Weights of a small class-conditioned image diffusion model: 48-pixel images, soap at rate 0.0036.
Rows from block 8, named by matrix and row number. Rows with one number belong to one attention dimension. Each number is 500 + 40 x the weight over its row's rms, rounded and kept within 0 to 999. All counts start at 0. Numbers have three digits each. After the name is the row's rms in percent of the matrix's.
# v: attention value (model.blocks.8.attn.v.weight, 128x128), inputs 64-127
# proj: attention output (model.blocks.8.attn.proj.weight, 128x128, transposed), outputs 64-127
v.2 107:450478461485368508542542477555480514510501544450504568521553538534539581510523530451507549536486512551539472451475510593493515527532489498458534493421451509522518468649436540497510516486524489
v.3 130:522517606511431444515505495556519541493496505540511437468600498478498457412490638493542515541525527557483539486464546525527450428498546508589438557486483530421498497465451501524491468541538477
v.4 103:412486463501508542457501494409526478533470561459475548535435492507502502570473402498517479527489487522539523476530430535467535610552482506422579502453504500523500466537547507478515599479466527
v.5 108:429514481472489494533468585531483556485536488548575487509463594527516505565484548532534569476342481511488462494506532522453519510515512506500506454567517470499507525539481439530440465533433486
v.6 081:427475471493486480538546546482514573492464497534509437458511568528479422493489551463495500432533475396452553525451478445441516451559560513551476479532476392501593502528534445540450446529494497
v.7 096:536455472461515432505524429464524534498516467453492529545513418505513588551532452465505510486489468493541445488528440520520583518500471491449543476481483452476544479549452490504552547496524466
v.8 102:462461485472423458441523463498483527550570525552444500465545545483492430512480620439482509518450452496510532512527547534511491495523572490464478486444440537448488482540440490498506548519556478
v.9 078:443506443519497563482570488498483535565566474577537509497514464509572488571502516537419577539541469539489481474456527507555464527458484488465496496432490553515424406496481483536460520462424495
v.10 095:475490445505501553568525440494495459479450481535458443449483508471549483444474576534510526487513489564484447451491560508497486439512536487471529550481555530473492499502438504542496444507494453
v.11 099:520452449492493459456530498567444604509510521537472488500598558501491487448504634435510529490471439471469500483505474549452520388525553507483514490505492558450521592563499539493495505546467485
v.12 099:470497462460408552530526499540509547471520533540548487425523461510523422500475572488559544550526469491488452488476513470487459470509573497565414503541547499502517430432496498510549464578492539
v.13 078:480485456558504492525460418538541551456518493516470466470481476517534490539465541512482530483511438533483433498546476498506491421512479491525455500501459506438432488507376520509439410469474508
v.14 087:586473468498550514525503582499478564509433546553453584513558574511451520590512483491527500482491495493491560512514467516497581501523522505518563523432455455478509475567492458459543599418555475
v.15 102:522519488517507514382464521502497508502473501487441506554479462486457529533488399520565504518574459527510491460493493518447504549551441479506522425505496398542472467546472440488466499503474459
v.16 093:474446545503496450533578502556494511546424511494557511525450535584439444525519574435489528524527518450497467538500554540466497580488601485528489442494460530529521512552455536526548569540483531
v.17 093:519489448533455497490486542466484521539513535514550517496503409484488549579508444454511506527516523516503510463505514609439502566484498491493494472484484472509496598527472455467582537463546529
v.18 100:522540578469509514476548499442476562517455542422481482470510506444511447408482478512490503512451483465497523421511481474447514474471420509529495515482484519485491488527608529494507484580485472
v.19 089:537530471539438580578519422520499465510500525467491480532494458579473531586475544550513543496526479511510429533515531494420492554515523491467443481524536534541458507517476474488478492523508528
v.20 097:487504522510522500519505482487436551491413515625471475458510477540509463500465569487483492461530519432516470484495515516514514488544579487527456444578515626490519488489485500475479454516456483
v.21 094:481447455483562449453450543534528487490538493421521543485524431521534539508481463530551477486467554491507446464509517415456519538540437492457556494461485403530477466460505512562428486566566567
v.22 102:452513441502597554396510564602493556520513513492484519438544446474498475495492420490498535502456530498488510481519501438524527551483469504471480491473550508539500505513493509505484515515533584
v.23 118:509505428477464490539496441628468493485459492457461485580617580483499442502492520461526484558500514504439490541449486386539519570516482507460484527498540485475510619440534543488431492541504502
v.24 096:527503481506549453417528564488506492507516425446534577517425466525506567461494411546508457501527490515500518501517450445477483537526518505446504471504521542512471523543533484486569555488487503
v.25 089:478484440527527523584403528539558539478455506460509554531550519556512453566493504521546523511448557439467436500459548541435490434478485485440505438492470464465452453459575532538541479538447544
v.26 105:523497460482500491498484558467489496529587540484434572508466429540447622542500438500466493499496509465534528448509499539492516559511518501378539470449509483540482550569536465445561536529516496
v.27 107:512509487536412543520426504577509438487462474545466481506560504545508426541504552551541517504510521580489500541509538490539458440481569499516470478534463564494466532479504517561523448519501494
v.28 097:479511511534502493461529450469478505485528462487513460515463457480565404497435477493539470460483529450462505527479500493518516571502406489535526489524543553517514593475561528520432426578450478
v.29 107:555432485538476454446525515486498478549486502520468514478435486501503536500520406536512469477496536510498554469551442436491486447510437498479484532518493600510479400513475522480434591480551476
v.30 103:500459493534486515399475517667497523487487517589453534529565482525512537449513467501565459495495479439527513570507450421576495534493470504519488503509492434503496422581482542520539492479524477
v.31 091:479486389432576464510491499502542585547585471461518437490525486443479560477518492505584449495436452508492523471539486496500488558482498508528539476444492534475541465447500435517553527523505544
v.32 096:533469470501484552433414514488488501532514536489507518515507596494480529520491478484512549509528467458521583518500505504518539550534499497509469477440536471529520568573508532446518582463471499
v.33 095:462466507504480495462477490473543504496559473432520496504415512447568556490472468512537505518458483568550548461518497531435477581496428513528452484561496559494510469489521463548506538489482501
v.34 095:553435456489511540396554394443560469472498411438473504491479498442512548499462536500538510480481554527468528458479499481519534377495527500478532533468484538444542416479549472490529507510442530
v.35 113:542506512490418429449493544577512449497508577568528475463503528505497485413523575528474466502444519584495487447522531475542545457488570504562454552521479484471480565576481542551394461507523455
v.36 106:556477524490459451506505459485476583517468668436511572512395565501438509506492464494542510554510499485516466453554573544491516561535509497542494560508504517483535473496475493470466530521523460
v.37 084:602517580505522487549539464483487540521556500528444462505581464492485368492469604468437485477449462503534495455482474461447462438455417500527469506558527567531594511482521508461492414500498501
v.38 117:482527484476429452524492512520444504484510584497508409514568504511475415423522595495555515510568504538469496490455547528500506466511550493554485516446462540495536581468470536543545441510474516
v.39 089:555490449512569574542423413521504497495534535527453483493517465565481535530513501510469484542519509494500424538459467518426495531463448481515476403486507468524464553502452552481499522505446550
v.40 106:570505505447491535524529532491532502480484456520510470483547505455498533447533550521555513505464482522456537421538514485576479385472499509521525610554417521408497421433502477516458444521520480
v.41 092:499519656512431438411495517547545484497518505466476468536487544469504494445465518510472517516513530592497488501515503460515484424470497503480439529467446547414543571487540544494568515468456444
v.42 100:481491577518474522486501512449453489588543575536480560488577531525493472554519451463463499475523509444521524491472511513566610566489447498415504571528487471533540496470467495526519599527519493
v.43 114:509497556497401490520508567526504548491479548653513523548579465523512468482508558549462493511490491510472492503462524505478390547507506512478540479492479509506505464363529525450479547532500497
v.44 127:571488515499486539411492571483471495544410569577454553500469544455487489534456389489449487521493506415531523496497505491497560599540481491513538550464500500533486504425521497420653574439471502
v.45 106:518536559521501468519491451506501557469415587462490467577531496514483396546516603491493522523550439464535429522440507514507476538506477494593450434521498582530495562463458472441565528571436515
v.46 114:513479555529500470520536534503469552485476531482481457518528465508521461476504592540570529556506500488458543501509524525502497469486558497508489556421518527511511460449413526496459460497492486
v.47 092:477502471520476531556545446435500556491527498525501441458436491457547409452503555532502494485515511535469502522500501586566500403501553507534466509524494543475498482384485487537534394554515443
v.48 086:517563595472502427518487428525484499527496536511533541506485401504519580424503406492524534523514546469546478521514467501529522502520490499475526521542517407536588482409480528461491507429446500
v.49 105:444469519517500446416458480380490478463607475478499534508545447512511493448456512478412462519482536535481487475493475475434540589506562502538538500443506533459511450506499553489489574505530549
v.50 104:506479444487534532463447488480543503533496519477512533453486366443440496519473470486515467447403568480456485461499455522499578519484460502414513554522530468532552502459546482501431519488526515
v.51 097:544559498535452439568447447455471544505559466540530507442545530510472514473490490483499480550493486523495456448486532377533458574511488500488543454491552527464491561511494505493481520445547535
v.52 090:439555412485457454596486506487504511519448483503526484564472436510502594520454566458512537492459524493503579491535467531448509517509509519512474546529545509445589497450549510444551508537502535
v.53 112:528465481508537482521531591521540536491494506526496434432573535481488484454481614459525502487447528517486503547502522630534467368496515493478455508562499435492477537482496498529525447538491493
v.54 107:499452503493485520512439513427512512499549471515539510545445409436579547513537420510549508478539480499540460506444475486430449515497517497497539452478539441524550583460501512467514452483447503
v.55 113:477507530475478457448507525489463487497538475543504476543548542620520488438452589511502510496427471540516498521495490475475434513493576498503463496527481476454502542509522504468537434553510468
v.56 077:451569531547495449537559508576483483459437466575480514471489542544502413444517483484545509547583472492498448524470512431495478531505442491538523480496487539547422566514480430483490492414479520
v.57 091:524457489546541478423561466558509490491508450486538455473493462521481564501485578527486524503495565513492527565529521453501530482438572498507478539550497476444573532430468477520449448523569464
v.58 099:484533425502473419544471516547496498481512516573489468459466573541538433439529514507526501514562483496487503518445518534513459525510467483501455462476548537500503447546448531507592419524497504
v.59 082:576496452523444453474523548464508497475518543496506435455551465525522599533479557570534516466565490538532535498533508575509496526477519509539456502496518440446482496530482514472558415545512466
v.60 097:441480514559544548397508398466540426502497515561495547543486529499542470475475471525490485522515537547487518469529493530525509480445601505584543522597455472469447464444498505510461496445485504
v.61 093:485515476526441616513496557459463552485461469501453452567529487530498488540477482496488544502553472452514498447500468532453483503505514494620471462580502455557428516479473529524557531460494537
v.62 103:525511478502535510651479518499477494500521533513499502452488420440485505525509438492489525520554430537571517441492459474476533525498408501465480502534489494522531575536483432476456510401465528
v.63 109:514490570559521570385541579521482462502521491497517506520578562551485517427510589517528505569578486439458486493474542563509475455532503499513477414524496468533488473508517520476435424500508540
v.64 111:512460391517458508514478470458478510481435503422483553514502537491453510559504386520471467488496503513540505480546498509493549584489436492502531473514467532564407437563500462452557580510478545
v.65 109:534490534458504416450491484460519542516532454552512502507531433508485447495479426522534498461502485475479525492504502579465532478496523525460511476518521525534545421493481522497519582577477464
v.66 095:462492507485462553457461546421485527495501563537458557533523497535486507516503410491459497503448463503552462542464475454524531560489417486514572485406484460576504552481534502483530543556450506
v.67 104:535482422506471583507444496506497488509490518465442478505440463556482531501439439488463460520495492478540498539550436509465497620525363497470536486406514459532544497542514482525457509494442535
v.68 088:492487594462516517504513551447561445502580466549512412474529513506463500517503493476489495490492497444517456538452505458493520501449530517575529485532497423523541529432505516552470463542486536
v.69 086:547499509476482532487469452542506470518447565519535551554483523570435485472465507459545493508483524442542417501533502562544573422521444482438483510409571573520461492549491502461524538519440534
v.70 093:532503482481583394411490534547487469529578531542483464551481486512561429597511482482450542479540454491540471492492534513458478526531539515538482467506515482476490448615485466459435486465505509
v.71 103:506525511500531482612481426534498431460461530428549516517474474539444485462449493491569512529504541511484445446510508483489577599500424498458510496474555480533445579460431521476572459491482538
v.72 092:506508465506458524431459535454516476565461501515534548499543509433532621550456371612484493494552467514479531511539430547478532565503536501499539535516459583500446394517520483522469478416456452
v.73 093:493463430477514546518441500480523507498538495509453627513471416496479541527515385499446463454501539570514490482534490518546560609550441492437562485474492568489527504468504486505511524486517528
v.74 111:534492469500460554495543427495476480491467511497512567515356520523444470516480468477539511500523503420485464553555530527481534509506429499465504463401513462562454530533495488503554479577549500
v.75 101:531546509526469515531504511578527442503524501499497493480439504590483390576493496513554520508576493429510453503503559464481488447504527491507493509497511469529475497581451467527517499464505487
v.76 102:456507472486443461462518412485471547511504504491462462428528511524516424466526604469532535519478510561504577425525514485516471454534549498581469558597489457431510488550495481519576459508496488
v.77 109:489441418514484528539529515523472582492566580500527563429578463469499532447503607472551551535378516484474471515490492493501537552499575504450530527572554554528493439504494512494520546508516493
v.78 082:463496516508413551542418585581530432512438510441516505497546468490526562509465537437520532524516548493498493472523495457588546488522536513575470585424471450505513516555470526530531437505504472
v.79 087:503501413500518535479521570505490532465495520466453457477447521470511454538507492555416510500572464491475481524478492457521496479501540479459517431688526481539492476543483509571404495515531485
v.80 110:501479521489477543530514522524489448506545592495544491502553544479490543507506603434548515512430515507457538493455531462515513449521571521580453519541489579414484472465397509514480485473516427
v.81 088:484531537512520379502483610439490535461491514549443540597528571496483561477503467532511548550550510550502382444485540533561517487498479486463476447534515475505461529415512543502537516538515514
v.82 105:501503557521467484508498473536512498509491513487488432480547525515502480571448527506533516543496505489490474465512560497518427450486522519485466542502548476472511514394474554531506405439480512
v.83 109:501507504508444488478496554435493494498494503518535551468456466553481497599458430530492470498551473479473450521492497418502548538472422500439522509468532541509537486491564494448514564503504513
v.84 085:534499485471527495540519557511551548542536491506512478503489538425446529509479564520542468498562487543446481515510489496496484530484585502495459388509513478439488435568472502515446531538560500
v.85 122:476495537558468618486364476568493533501470515425544511465457507498515584580503438496380514508487497530500523479513484465515551582484511503454502531527504517550470514482525484481514514478536482
v.86 090:587489489489507541488419398570482514509567533490502518629498492479533466450514491535508507513470501503511502537460479519524504470535530503420526548451505603511484554504486471486530433503530480
v.87 090:459506452501543583507422542451487481457600468502466614545449513576540526506533522481468485458538474503499512433446522466467541566491527496487479500529508564571523489422528478432487510546536434
v.88 107:471455444508568539426541543544505467519453443450488480427504485503512426530541402537518486478502478453507450510504463589489489536493486503439525468491534443489501566597541528471495476490476567
v.89 092:526532547465480563462550491484545470483506479545477493372462403546513527625526510497486501505493468462467441448463473458484495507505424492560444504450467552543493588539420513543465504491524484
v.90 109:549530541470504491570614490460485519472430455532563485460522495509538510517492638476501505521538438495486485481479501448501488507483480510522460537517536465495525645419488500495485466472479481
v.91 088:472479452501573497562525429596516515505522420504509531543590532482538491441551493531456503447529488478481449543478484559464458499426546495511561490505493524543549516608472478486402440501564452
v.92 108:461516531525464442461528394532441485453521461484521442479524510581523509455501450513499529510558494433525444543423487506439448588510492498501480493537504470555463439479506508462501383536449494
v.93 109:529493511513489500503590458520550555502518510498527430556551563480472439402485620479508519504441509488503524503477511494482447416467586499560469499489505502489509539552474528552451473490494528
v.94 094:463509531508508453528423553445552504541477471564443560495545484458448464541521479516486474535434536366508520507530477473471512463501459497457512454480499499545477442578602533512545593509541493
v.95 090:465456497486460595520446411489534476503494471419547501416414436538529525563499404525468522515524470480539440524486430489476515513509462502522496514530487556507416516527502515499570479462519513
v.96 105:459533468493503499489567509471493547505503502478510452544497498510485477475497589555551496484539466519492493503495552532491476378490387487473452492568445476480501573549483490506385403492515523
v.97 100:511508530530511514460513475468475495482461548602509477510554548449488476554467586468470565540492497490440530473510550398480451413518445510544436520536527461531562505501488534504604537557516498
v.98 081:531512553479479517527455566593452525523518581435559462487557539571533476536532471426575508510589509454467476541529528440456489544566483490469478398532511584466459524530482488441408567513506506
v.99 108:456491503480485525461519485504457555498501412526454440435528520433507559475415557504428561487505469491514513424480478491498484458519534510529477523569523625475584514525467489455527513517487539
proj.2 108:421526573509441490556564480477540527514487550489485433450415497454482509517573512523468561497415488588555580511507519458495491515478491516574501516454483513561523541577457477520482541515486447
proj.3 129:548521478566477543498410465593516536492534456454518529576457531534513495492453440491500499478567474433501535453527474433500440532473476464494439506443478539467506462468450476512501516577432515
proj.4 108:471461496504520466489583504378476492500460589547508551402499462489527479551482445503463510465517494549499490449533478481533464489491506529534530476469501495450493569532496487499503529455570462
proj.5 110:378489471517474516517452547532509524517501393443519494429523464470516519579505542508525485520351534460516578517493510545471554522487531580505533525522515504554531495502467561554475478507573524
proj.6 081:403527532536465536522493522488491595502454474464513465554509464469536503563538505510499506476534519440524485505542432575427509524503555493490447464542486430547560494546551570538490543506549508
proj.7 112:524506471458513522485583479392500491448512486534493486416470512444512547460564483506450555504475494605453515464496499542493502494511445530508539504479537483449469529571494482494566446461467369
proj.8 100:511516557543491548440561458539483521483580471432484509573484509536515467514466498505512522520431530417464599524467478484469506565520527539543493552451482532505490520490413508485493454542447536
proj.9 088:457524530463473444484547478438543523523536495444518504476469585482477526583542533462577555498501554614508496503535447494528461501494480488580514501436528574563433553480524488489393497464524536
proj.10 098:475492585543512466497513448482509500512489445447416491553577512526466528523487574498514510503482515514461583487507484464505500473457520532590558446478550553546491468543479505497536527562471473
proj.11 096:492492510477505520434490459560505541507423424456454486530450478433474528484510433462469523469491544556495449502555454484450521406513490429543512510445479516444477422543469485519494478523501550
proj.12 101:480508579541458491464451510526566580519535450436544463533499563528451500539490551513478503442529481555527551452460485542495433501469546524475409496566492489581474537464459538479544464549500547
proj.13 082:500451566484495459526488514501509564461461490504511508498506506428553481549468505510532495490486507482533630518531532501484454522488457439501454444435519576448501498515444466470468503459441547
proj.14 090:560459563447577521509506565498469573461437551460468489554419397483500472528505458540497461522518525488523491569472476483524526497511530436533544506499507469443556519556563526462485498493463498
proj.15 097:515536466499471512406466482505514461490455443495481450373473521520497470550479566492451508528546479547463449471478521539473482492488471480478494531495500395530423555500442542486440502496543419
proj.16 095:450527487518492510539575468516525525524400482491531461497511463483582486537490398510472492472522484501530530480502514482542474581465555440488494516563551482385508483468397487530538485491468514
proj.17 093:554496518531504520469529550468496508525552520480600536521475553474482519506506458526483440543541478485479523419511455450442481479541493558483489517514583493522528409505492583455574465434463523
proj.18 098:504494439473552503480573495450518556510453547595463482556471468521507479429516503458510519496456514503488475461515535497454507502542428559468532562468474516496470532505585419500447563592525439
proj.19 094:544497549505466441495477460501520448505512474503540557522508568461541495548400451467462491466529492518487529528518497497497505499467592466531489497474451498506483524498468506497504559502441457
proj.20 101:513506542538496458505454471422518502480405568434537446518456517520481460509436466509520513475551528459445467506506539466468519513502595423494501545484476623442473514488492470480471474484497444
proj.21 086:515495550487545592473507527523496520470503523563541476473493557503503558532447541434444452513467391529516505470474498578428449498465457481574598500494499467519501528478475533566457538553503542
proj.22 107:445534507518572472419550565570504563515473532506472536476470582489485463507492546484482473490445475537526467502476477591464515497444503499502460479438472540586464524499430506546495466524505500
proj.23 115:483471566503454518511510438578505524514433458528430452442454434544492447554550529520481505457475499505567526546494528591515570561498448440512457498541451502485488431496555478493456474504479502
proj.24 095:513529508513582542455547561550466479475541422563499458487558533483490537463443540470492529547554504494499470508454503576495467515534499494473504479497504532585515496520525506521579490542467482
proj.25 090:548497547512490512499452514581556579479420480594554419534444505458462463507418497529494520450463436476513486510492491478453493455534526557547516502447514488474459541377565492548553527513583578
proj.26 110:547470504483508528548566550474457530475612568534431540579496515419514605469508449525490547492498452508491501451482411506474439544519540498556438479519505519548530473525481549464544558517476559
proj.27 110:484514489525406435490397489487519448485437465440449460479467494526546459574520542472470500483496519527516507498484567463509451498478523554489477506569502558478443465498516479491510543541529527
proj.28 101:536529521473503505464585487405521470455443497499479448542482529551465424476526470460484510513472492459514484528476413495503573573519498494474482528479485590525500460503560467513469527488506477
proj.29 114:535520490445496532456488555548472510497512469461443472430579453425512543501571558510497531523474508488514442489508537513503434459490385513527488448575503588518510536546467529466462480505447486
proj.30 102:443485462480493474461501527596544550470464527429447437443474556516528500445514538507432486544494588386505493538513497591547480536522463503495470453533467453588494522570493433584526514530481455
proj.31 092:497496556514597476468440478473500557465585528544490618473479466518545533460496457496457501518477536485505461499486463527517472481510523497456524579454499518545518527443533570525505548513549498
proj.32 103:528453524511540530495437466439525503477468552491479563535525474535474500485557424532478520471486492480496478522469500485504524497527548457518468519503535508500579430572498461440515458467504478
proj.33 091:533493496451493504441477489519540437491572477537506571485549452548448529466521530527480513486550489535482526485547514495458493586487454466524466572590532522520518498510476487543522447495438552
proj.34 104:523519535543552507422578445494519462503513432530478440493473418483498513476500479479421526490488489507498472462563524551457537422510501427547553501525453508408512557469556546490529492511546547
proj.35 101:557479482417475543452483536502488526460513557479508486531551532485502457451468552469512493531436510564492498443507513517547580476541572433472507486486501462543497464507527434521434467494490419
proj.36 103:535473428541512528481503472517523571519472618584450423492606473481473524555497577542487500503533494543513493504526497501476422535454557454470518425561523503476538544453532513490440513528499501
proj.37 083:553482502480530452495566521545503494460546573510439462513435538471490449505492492509543536532473547535449446484470472536398515516498428460454514443507545558532536554509550538443494490453453508
proj.38 106:447476503522494506476456558485464514531544571518541515489467559448563390472510496503476481502517503560528498509507439472507485500520480474449528416439457544605571531436547466546509549493505441
proj.39 085:574515575499606468519452406529479447444492551462461460505433521459587514475515528488548481453467484503506580483476458402489489495536471537464476569511452499595541488550440473482541456496525521
proj.40 101:598465527457456460471541514441444490521469446477523501445452522456462501443494509505439493505451489522485523432509523581513504487527503451461502498524427474470494584467497569508491548503493472
proj.41 091:521483393478464568404538513471553539492536534531476487458544476464464530466533488540560561479508517542464515509551454562456498448468480478554484493514494562487499463509572465541585502470515412
proj.42 093:529503420471513482477542489492538451470568512477485521526459400443454475451518497507541520489545468462514456528479502445509522512506494458556495391545442455499499495491442452508504500524455584
proj.43 114:531504478506412481460559505501484495511518502397539507456443542461472467502479481448526489559470531424530497550462527513469442530471509513511518531468538478525508531387588516511471524479504475
proj.44 110:565510520480523512480495565493520491486441533429491463513512434627477502494514555501529503451514460376458420571484546483499533567516470485490529428521486486503480473437540475492599534441494576
proj.45 111:495491458532530543519448467477496548508392640574473552477477552446458422519526443519544528509512506453498564528482497481507494538507496540424431495518539591586552492495478487481510525531521446
proj.46 107:481508498530530520528521533464489581469482557552461480517504549480505493532487547548469464523470508465532387505494533479478527510479528463470536378426553517514599575440438519482449492512518463
proj.47 091:481489533514525472519516485401511579522532548532486467497524492490501401480469521498482473529485536551538494545560507474495557500512528505501473485495437555555519602405523486495557512488553446
proj.48 092:432524438559487550485415424518495478460473577497559453447497584526511562429508540488502540524502496517401570484540468516482484463512499495505508469531516382549534517488487431482484470464516476
proj.49 113:425526522466505518447481461418483527520564505515479436479496515526499500438470482562567541477469504559493575481506544503435552576472522539452528521484514526512522523565560469476482453519433558
proj.50 105:440519567492484448504436454555575478452512560487524460551468560534476491483513461520517460527401490455485501529485502455520533483495507581508483384543512484520499471466482484519440438487442502
proj.51 101:572496489533440518562488470443474525476499450468499467546434500531499487444401518469516527489456503458501534525547495596570520519487524598503554546461448536471475489534527475529498469448465544
proj.52 096:464472667498436556577473452489507525497441482540529496471538542463471544469477447558472504514476437484489426501495562483480541574453502548458445471526470491563490526509542523448511535535510533
proj.53 111:525530492477539527506518570483560535453435565432438511540453447486492535475538467493472429512471433483546501556493507411527455496516544461584451495537494475479434455518478585487517487538515496
proj.54 111:530503493554433524557426489418567509494545535471563441438520538570525564573508566465484515484528505467422454483523493504493470477509517505491519461475474490500558467483514461493515477525534478
proj.55 111:523508492491487529447518544542412495504494426469541456460475454390498527471451472522525477530403513591471521544508495493507469571520548549525483515531470473519423456516540564450555487543472531
proj.56 077:494524433511532545517528539534513517577487450447452525546511492519491502472478465516495495448574500482539585457503443527541487454450446513446492532523489581515514478477418592465498489434513547
proj.57 096:489483533501529527477591458555566525520489549517500506535543534400459609478544445494518476535494478573517516520472492530487554549475548443546446511475508520456540458538459552527473495506425513
proj.58 099:509511580482493573551479561489467450521493469451467546530526462463522506455502488486457530477523513510524539508524526475563473485500432439517471548446515508493477602497441476444569559503527500
proj.59 101:584508525517473499489481491509479482489469462517565489492460520463527535547430524490503477523591499517475394510460554441587534558509473439474490487487489446499456530488513453418510556539507475
proj.60 094:420528592537502426433508377473490444496479483451481465464488483499456491512489548440490451518548480542503522491486432475496520468538582600402516534553514479464516516488536545502481491428519473
proj.61 101:467475505501464433474589543463478570501479454498489569422487541484488470510489513507435531450503490471497555416490517517453525477502513498377441519610506455544437496464450521492571491434426547
proj.62 099:536530499521499455631468524513521483535481599492507472476485492554516497523497499539511522532601485532461428456471494511462549490440455503500469456530551504490552421544433518471469462433544518
proj.63 103:529523412502491418406579571474519480527463526509464476490429486423464527403486497500498484472501474475493537481479414497529456499516499438514482601478476538462507529492515516508448516500496509
proj.64 101:540512576525472489543452463475445585501474497556506466498439479548515510544507574509491501502484497521489480506518481496503497557497511537438489502492404525535463573518516450503528520552517550
proj.65 113:604493462483452554505471500469493519479497536461540519522447526523500487489468523516505516419480520448493529485499452482442474492478538460530462519518496546498563513510410448556523465522557524
proj.66 087:466450484531426454520459527479485530523501528474468464496461493485454534476496521500510494467451522528521508526521504508523520494520458528410511456404524518491538454496561393500456495590548507
proj.67 094:528507591522504444504458504565550534485524498455443586454528539489478504460381509530495517462506553521469486475519545459509443587476452479444517510368468460527481511527523434511426512549514512
proj.68 100:445445412504485471503520547490592484519572466428519600547494447482443473482524447463501471545484490517516524500496554494528548494531507476441526510512527442397488468444509475534436516560420526
proj.69 084:543477458418505484449491475521473497521430545480529482499460450472530527462433429509445507469477437486434577514454498480559566403479490490496472439433485560549500517538481478506508487533563528
proj.70 101:499500478525547556387486493584527435511599490464503546495525540505389423584501505494555465499540491518465500477497547527511494506497577455485529495500520475428426519536446488479447514433488491
proj.71 109:486494447462586515533499463481523396488535437522564496470537538491532509448485489534434500508542426511492507464507502496520605546454441594514538422478495475459429489501438440453516559503510546
proj.72 102:513443455512469443547419481457545506570520532498493465558428465541482553561483585468497484456515570583531508534523478439455456526519504390479440531505449548502471543508527467552497528462580462
proj.73 092:519505580477471470575450504512503549502522484483495394497447555488511525460490521502539483456496466521479487462531515466515515542474491503486447583472426577533543460485524492461465487510521541
proj.74 101:573532532520460428516541437493521519508476464440504468437591519540516478461526485496439469445518508461474517482534483485507547478473506503460554511355455509469474473569472504547546485530465503
proj.75 104:473455538461513462505518481550490408458568469471545508474546569471520407569467524483456497505601503446505609510492533572504478442494569492459497474472507445496500523539471545545521470443482482
proj.76 096:402477510522508474420493451444437519466474489533474501518552501435585439527527502539477521504498477468477473484513469547482491493468482531473469419616489449523492515557505564483574543476568501
proj.77 104:469528562484503484461511487465471483540567518561480401564468545529535502460485467480494485526377478492526497499504521509505526519510441442567498449600525536472451543474486531502504442512461511
proj.78 090:440456480503490466563428563517578457526438495542528483475448540548470541487511471584523571499517504438500552486487490516523549475516493497442466463444488458525523487496483551537547458504554489
proj.79 104:522443556524529500436529556538467512501518573524444537519580490519473435523551514485561498510563543514512456500527520554513469513484537528498540481591517527508433509490498466537443467507411461
proj.80 099:545525515490492447536492514505460426509573638543509494432471484510505520526497443480476507473486536517531485467494501553466500460508522505471525524481493549501386528561404489552513513451561505
proj.81 085:472508484502494561490481537555557483514477441452468480451533440519503565473481568483496551494498485565500555441483497474597475440490462473531517516514457466407469496409530503509506508540401571
proj.82 100:590453461484493527527542487500451493443529584576459531507481474492512563594431540551491497502486488493486469482521496499501411472528514533528535486477515490490465479417532433521516507446542576
proj.83 105:462455459484440545513441514466496491482491526503520487542494521408496488586494522484496518501495557512520617521475481541493555459502461546551488479495527564460516488526557535506465542491423436
proj.84 089:561421510539530482528501583451510540485532509478546536450546496586516548531431391462495482509532543565532497533518514537478507521456565458510396653479529489463492528537509487482491520496492475
proj.85 119:458497433515499414497421524541507573523502505543490565577531473538580540551524502512586512522467544530527475446504456490515496528531475499532472443564482515532547499478511505486495504511410426
proj.86 083:572525508468495448499438409567575505447581499497553517413493525566472442447497499483494493515479490539493433525495465501526512466535511492521572480514520565505527435477437570467524521502504502
proj.87 093:437444552497514429524461519449541508496549501452523406505526517426463549459540390553500494534504545509504512403490443494440537497591531578441479473537483529500462457439466525493474533568449451
proj.88 108:462494558442506454460477532569476489536445475523459532581514486493496421490529603510469497521478517483545604533503494404462488510490518496555507554472497470437521463600562443508493487482536511
proj.89 095:524461421472496474459573454461563500482506518491479523626501578425457522562520514539495484484473512480560526444520477528467520535434417496414473530446496519504427407531478464513446510500532469
proj.90 112:561527476470546488514647494480484530462471438525542454539493506471457577500450491499493464499555489446481513478522507566524445558422467554505481475510494482504502408438431565533465544450529531
proj.91 089:474548527517503492483539437590510496537499441482523472468463417533422534393543472449564445543569534428517568544441493437443439540514555519493478482503494516495572505570488525504467463490440490
proj.92 113:480503506453457569487544438527528495454452490516475522554454408433513575442535540588484486457499554473504534505496476511455409576506485453456476476523487498480543561530496501539516489543550482
proj.93 102:577496509479478453529580400524505546501526517577490521422465462540510525460463453489492492443469468517484462486509569491455470491506496519462530533535458503547466488525503489474460444482581577
proj.94 097:448506453552485532524408462507516503501488485439480475519507538532515459565500498513525511534425477421498449459459544532511494441455456484512507539489546489527466564560519443484505485473428531
proj.95 088:422509478496479408511467386502530547489535458563500466579526509462494506564566571479497539512524521500478559514544489469440501524462454494473523450548494536512487495497494432524560547479405459
proj.96 091:461534482517567453492529459453478492558526547473564440469473513466506505496442461499521510468517469480466465417531492500461538482486385445555503521606511489522570445482479547469464486450486490
proj.97 093:483448520501571492497490476459535547465482556437494541434460444560532548630546417517523511436462491507494511486515514562489473459439462477476445470579480510508555532583464467491606474478479483
proj.98 088:551506476531493474493495528542446526492532528552529516479500483437481459530512536589455526542549484472452546453423502565386503529449498481512478586542482535419493509557472514480480458505516520
proj.99 099:447517450465503456504508506523503521487450413457476544536483484533527562521448509521527546459488526489530522447472464504550516435488501512473474419514520610540602539510452527490531474506461608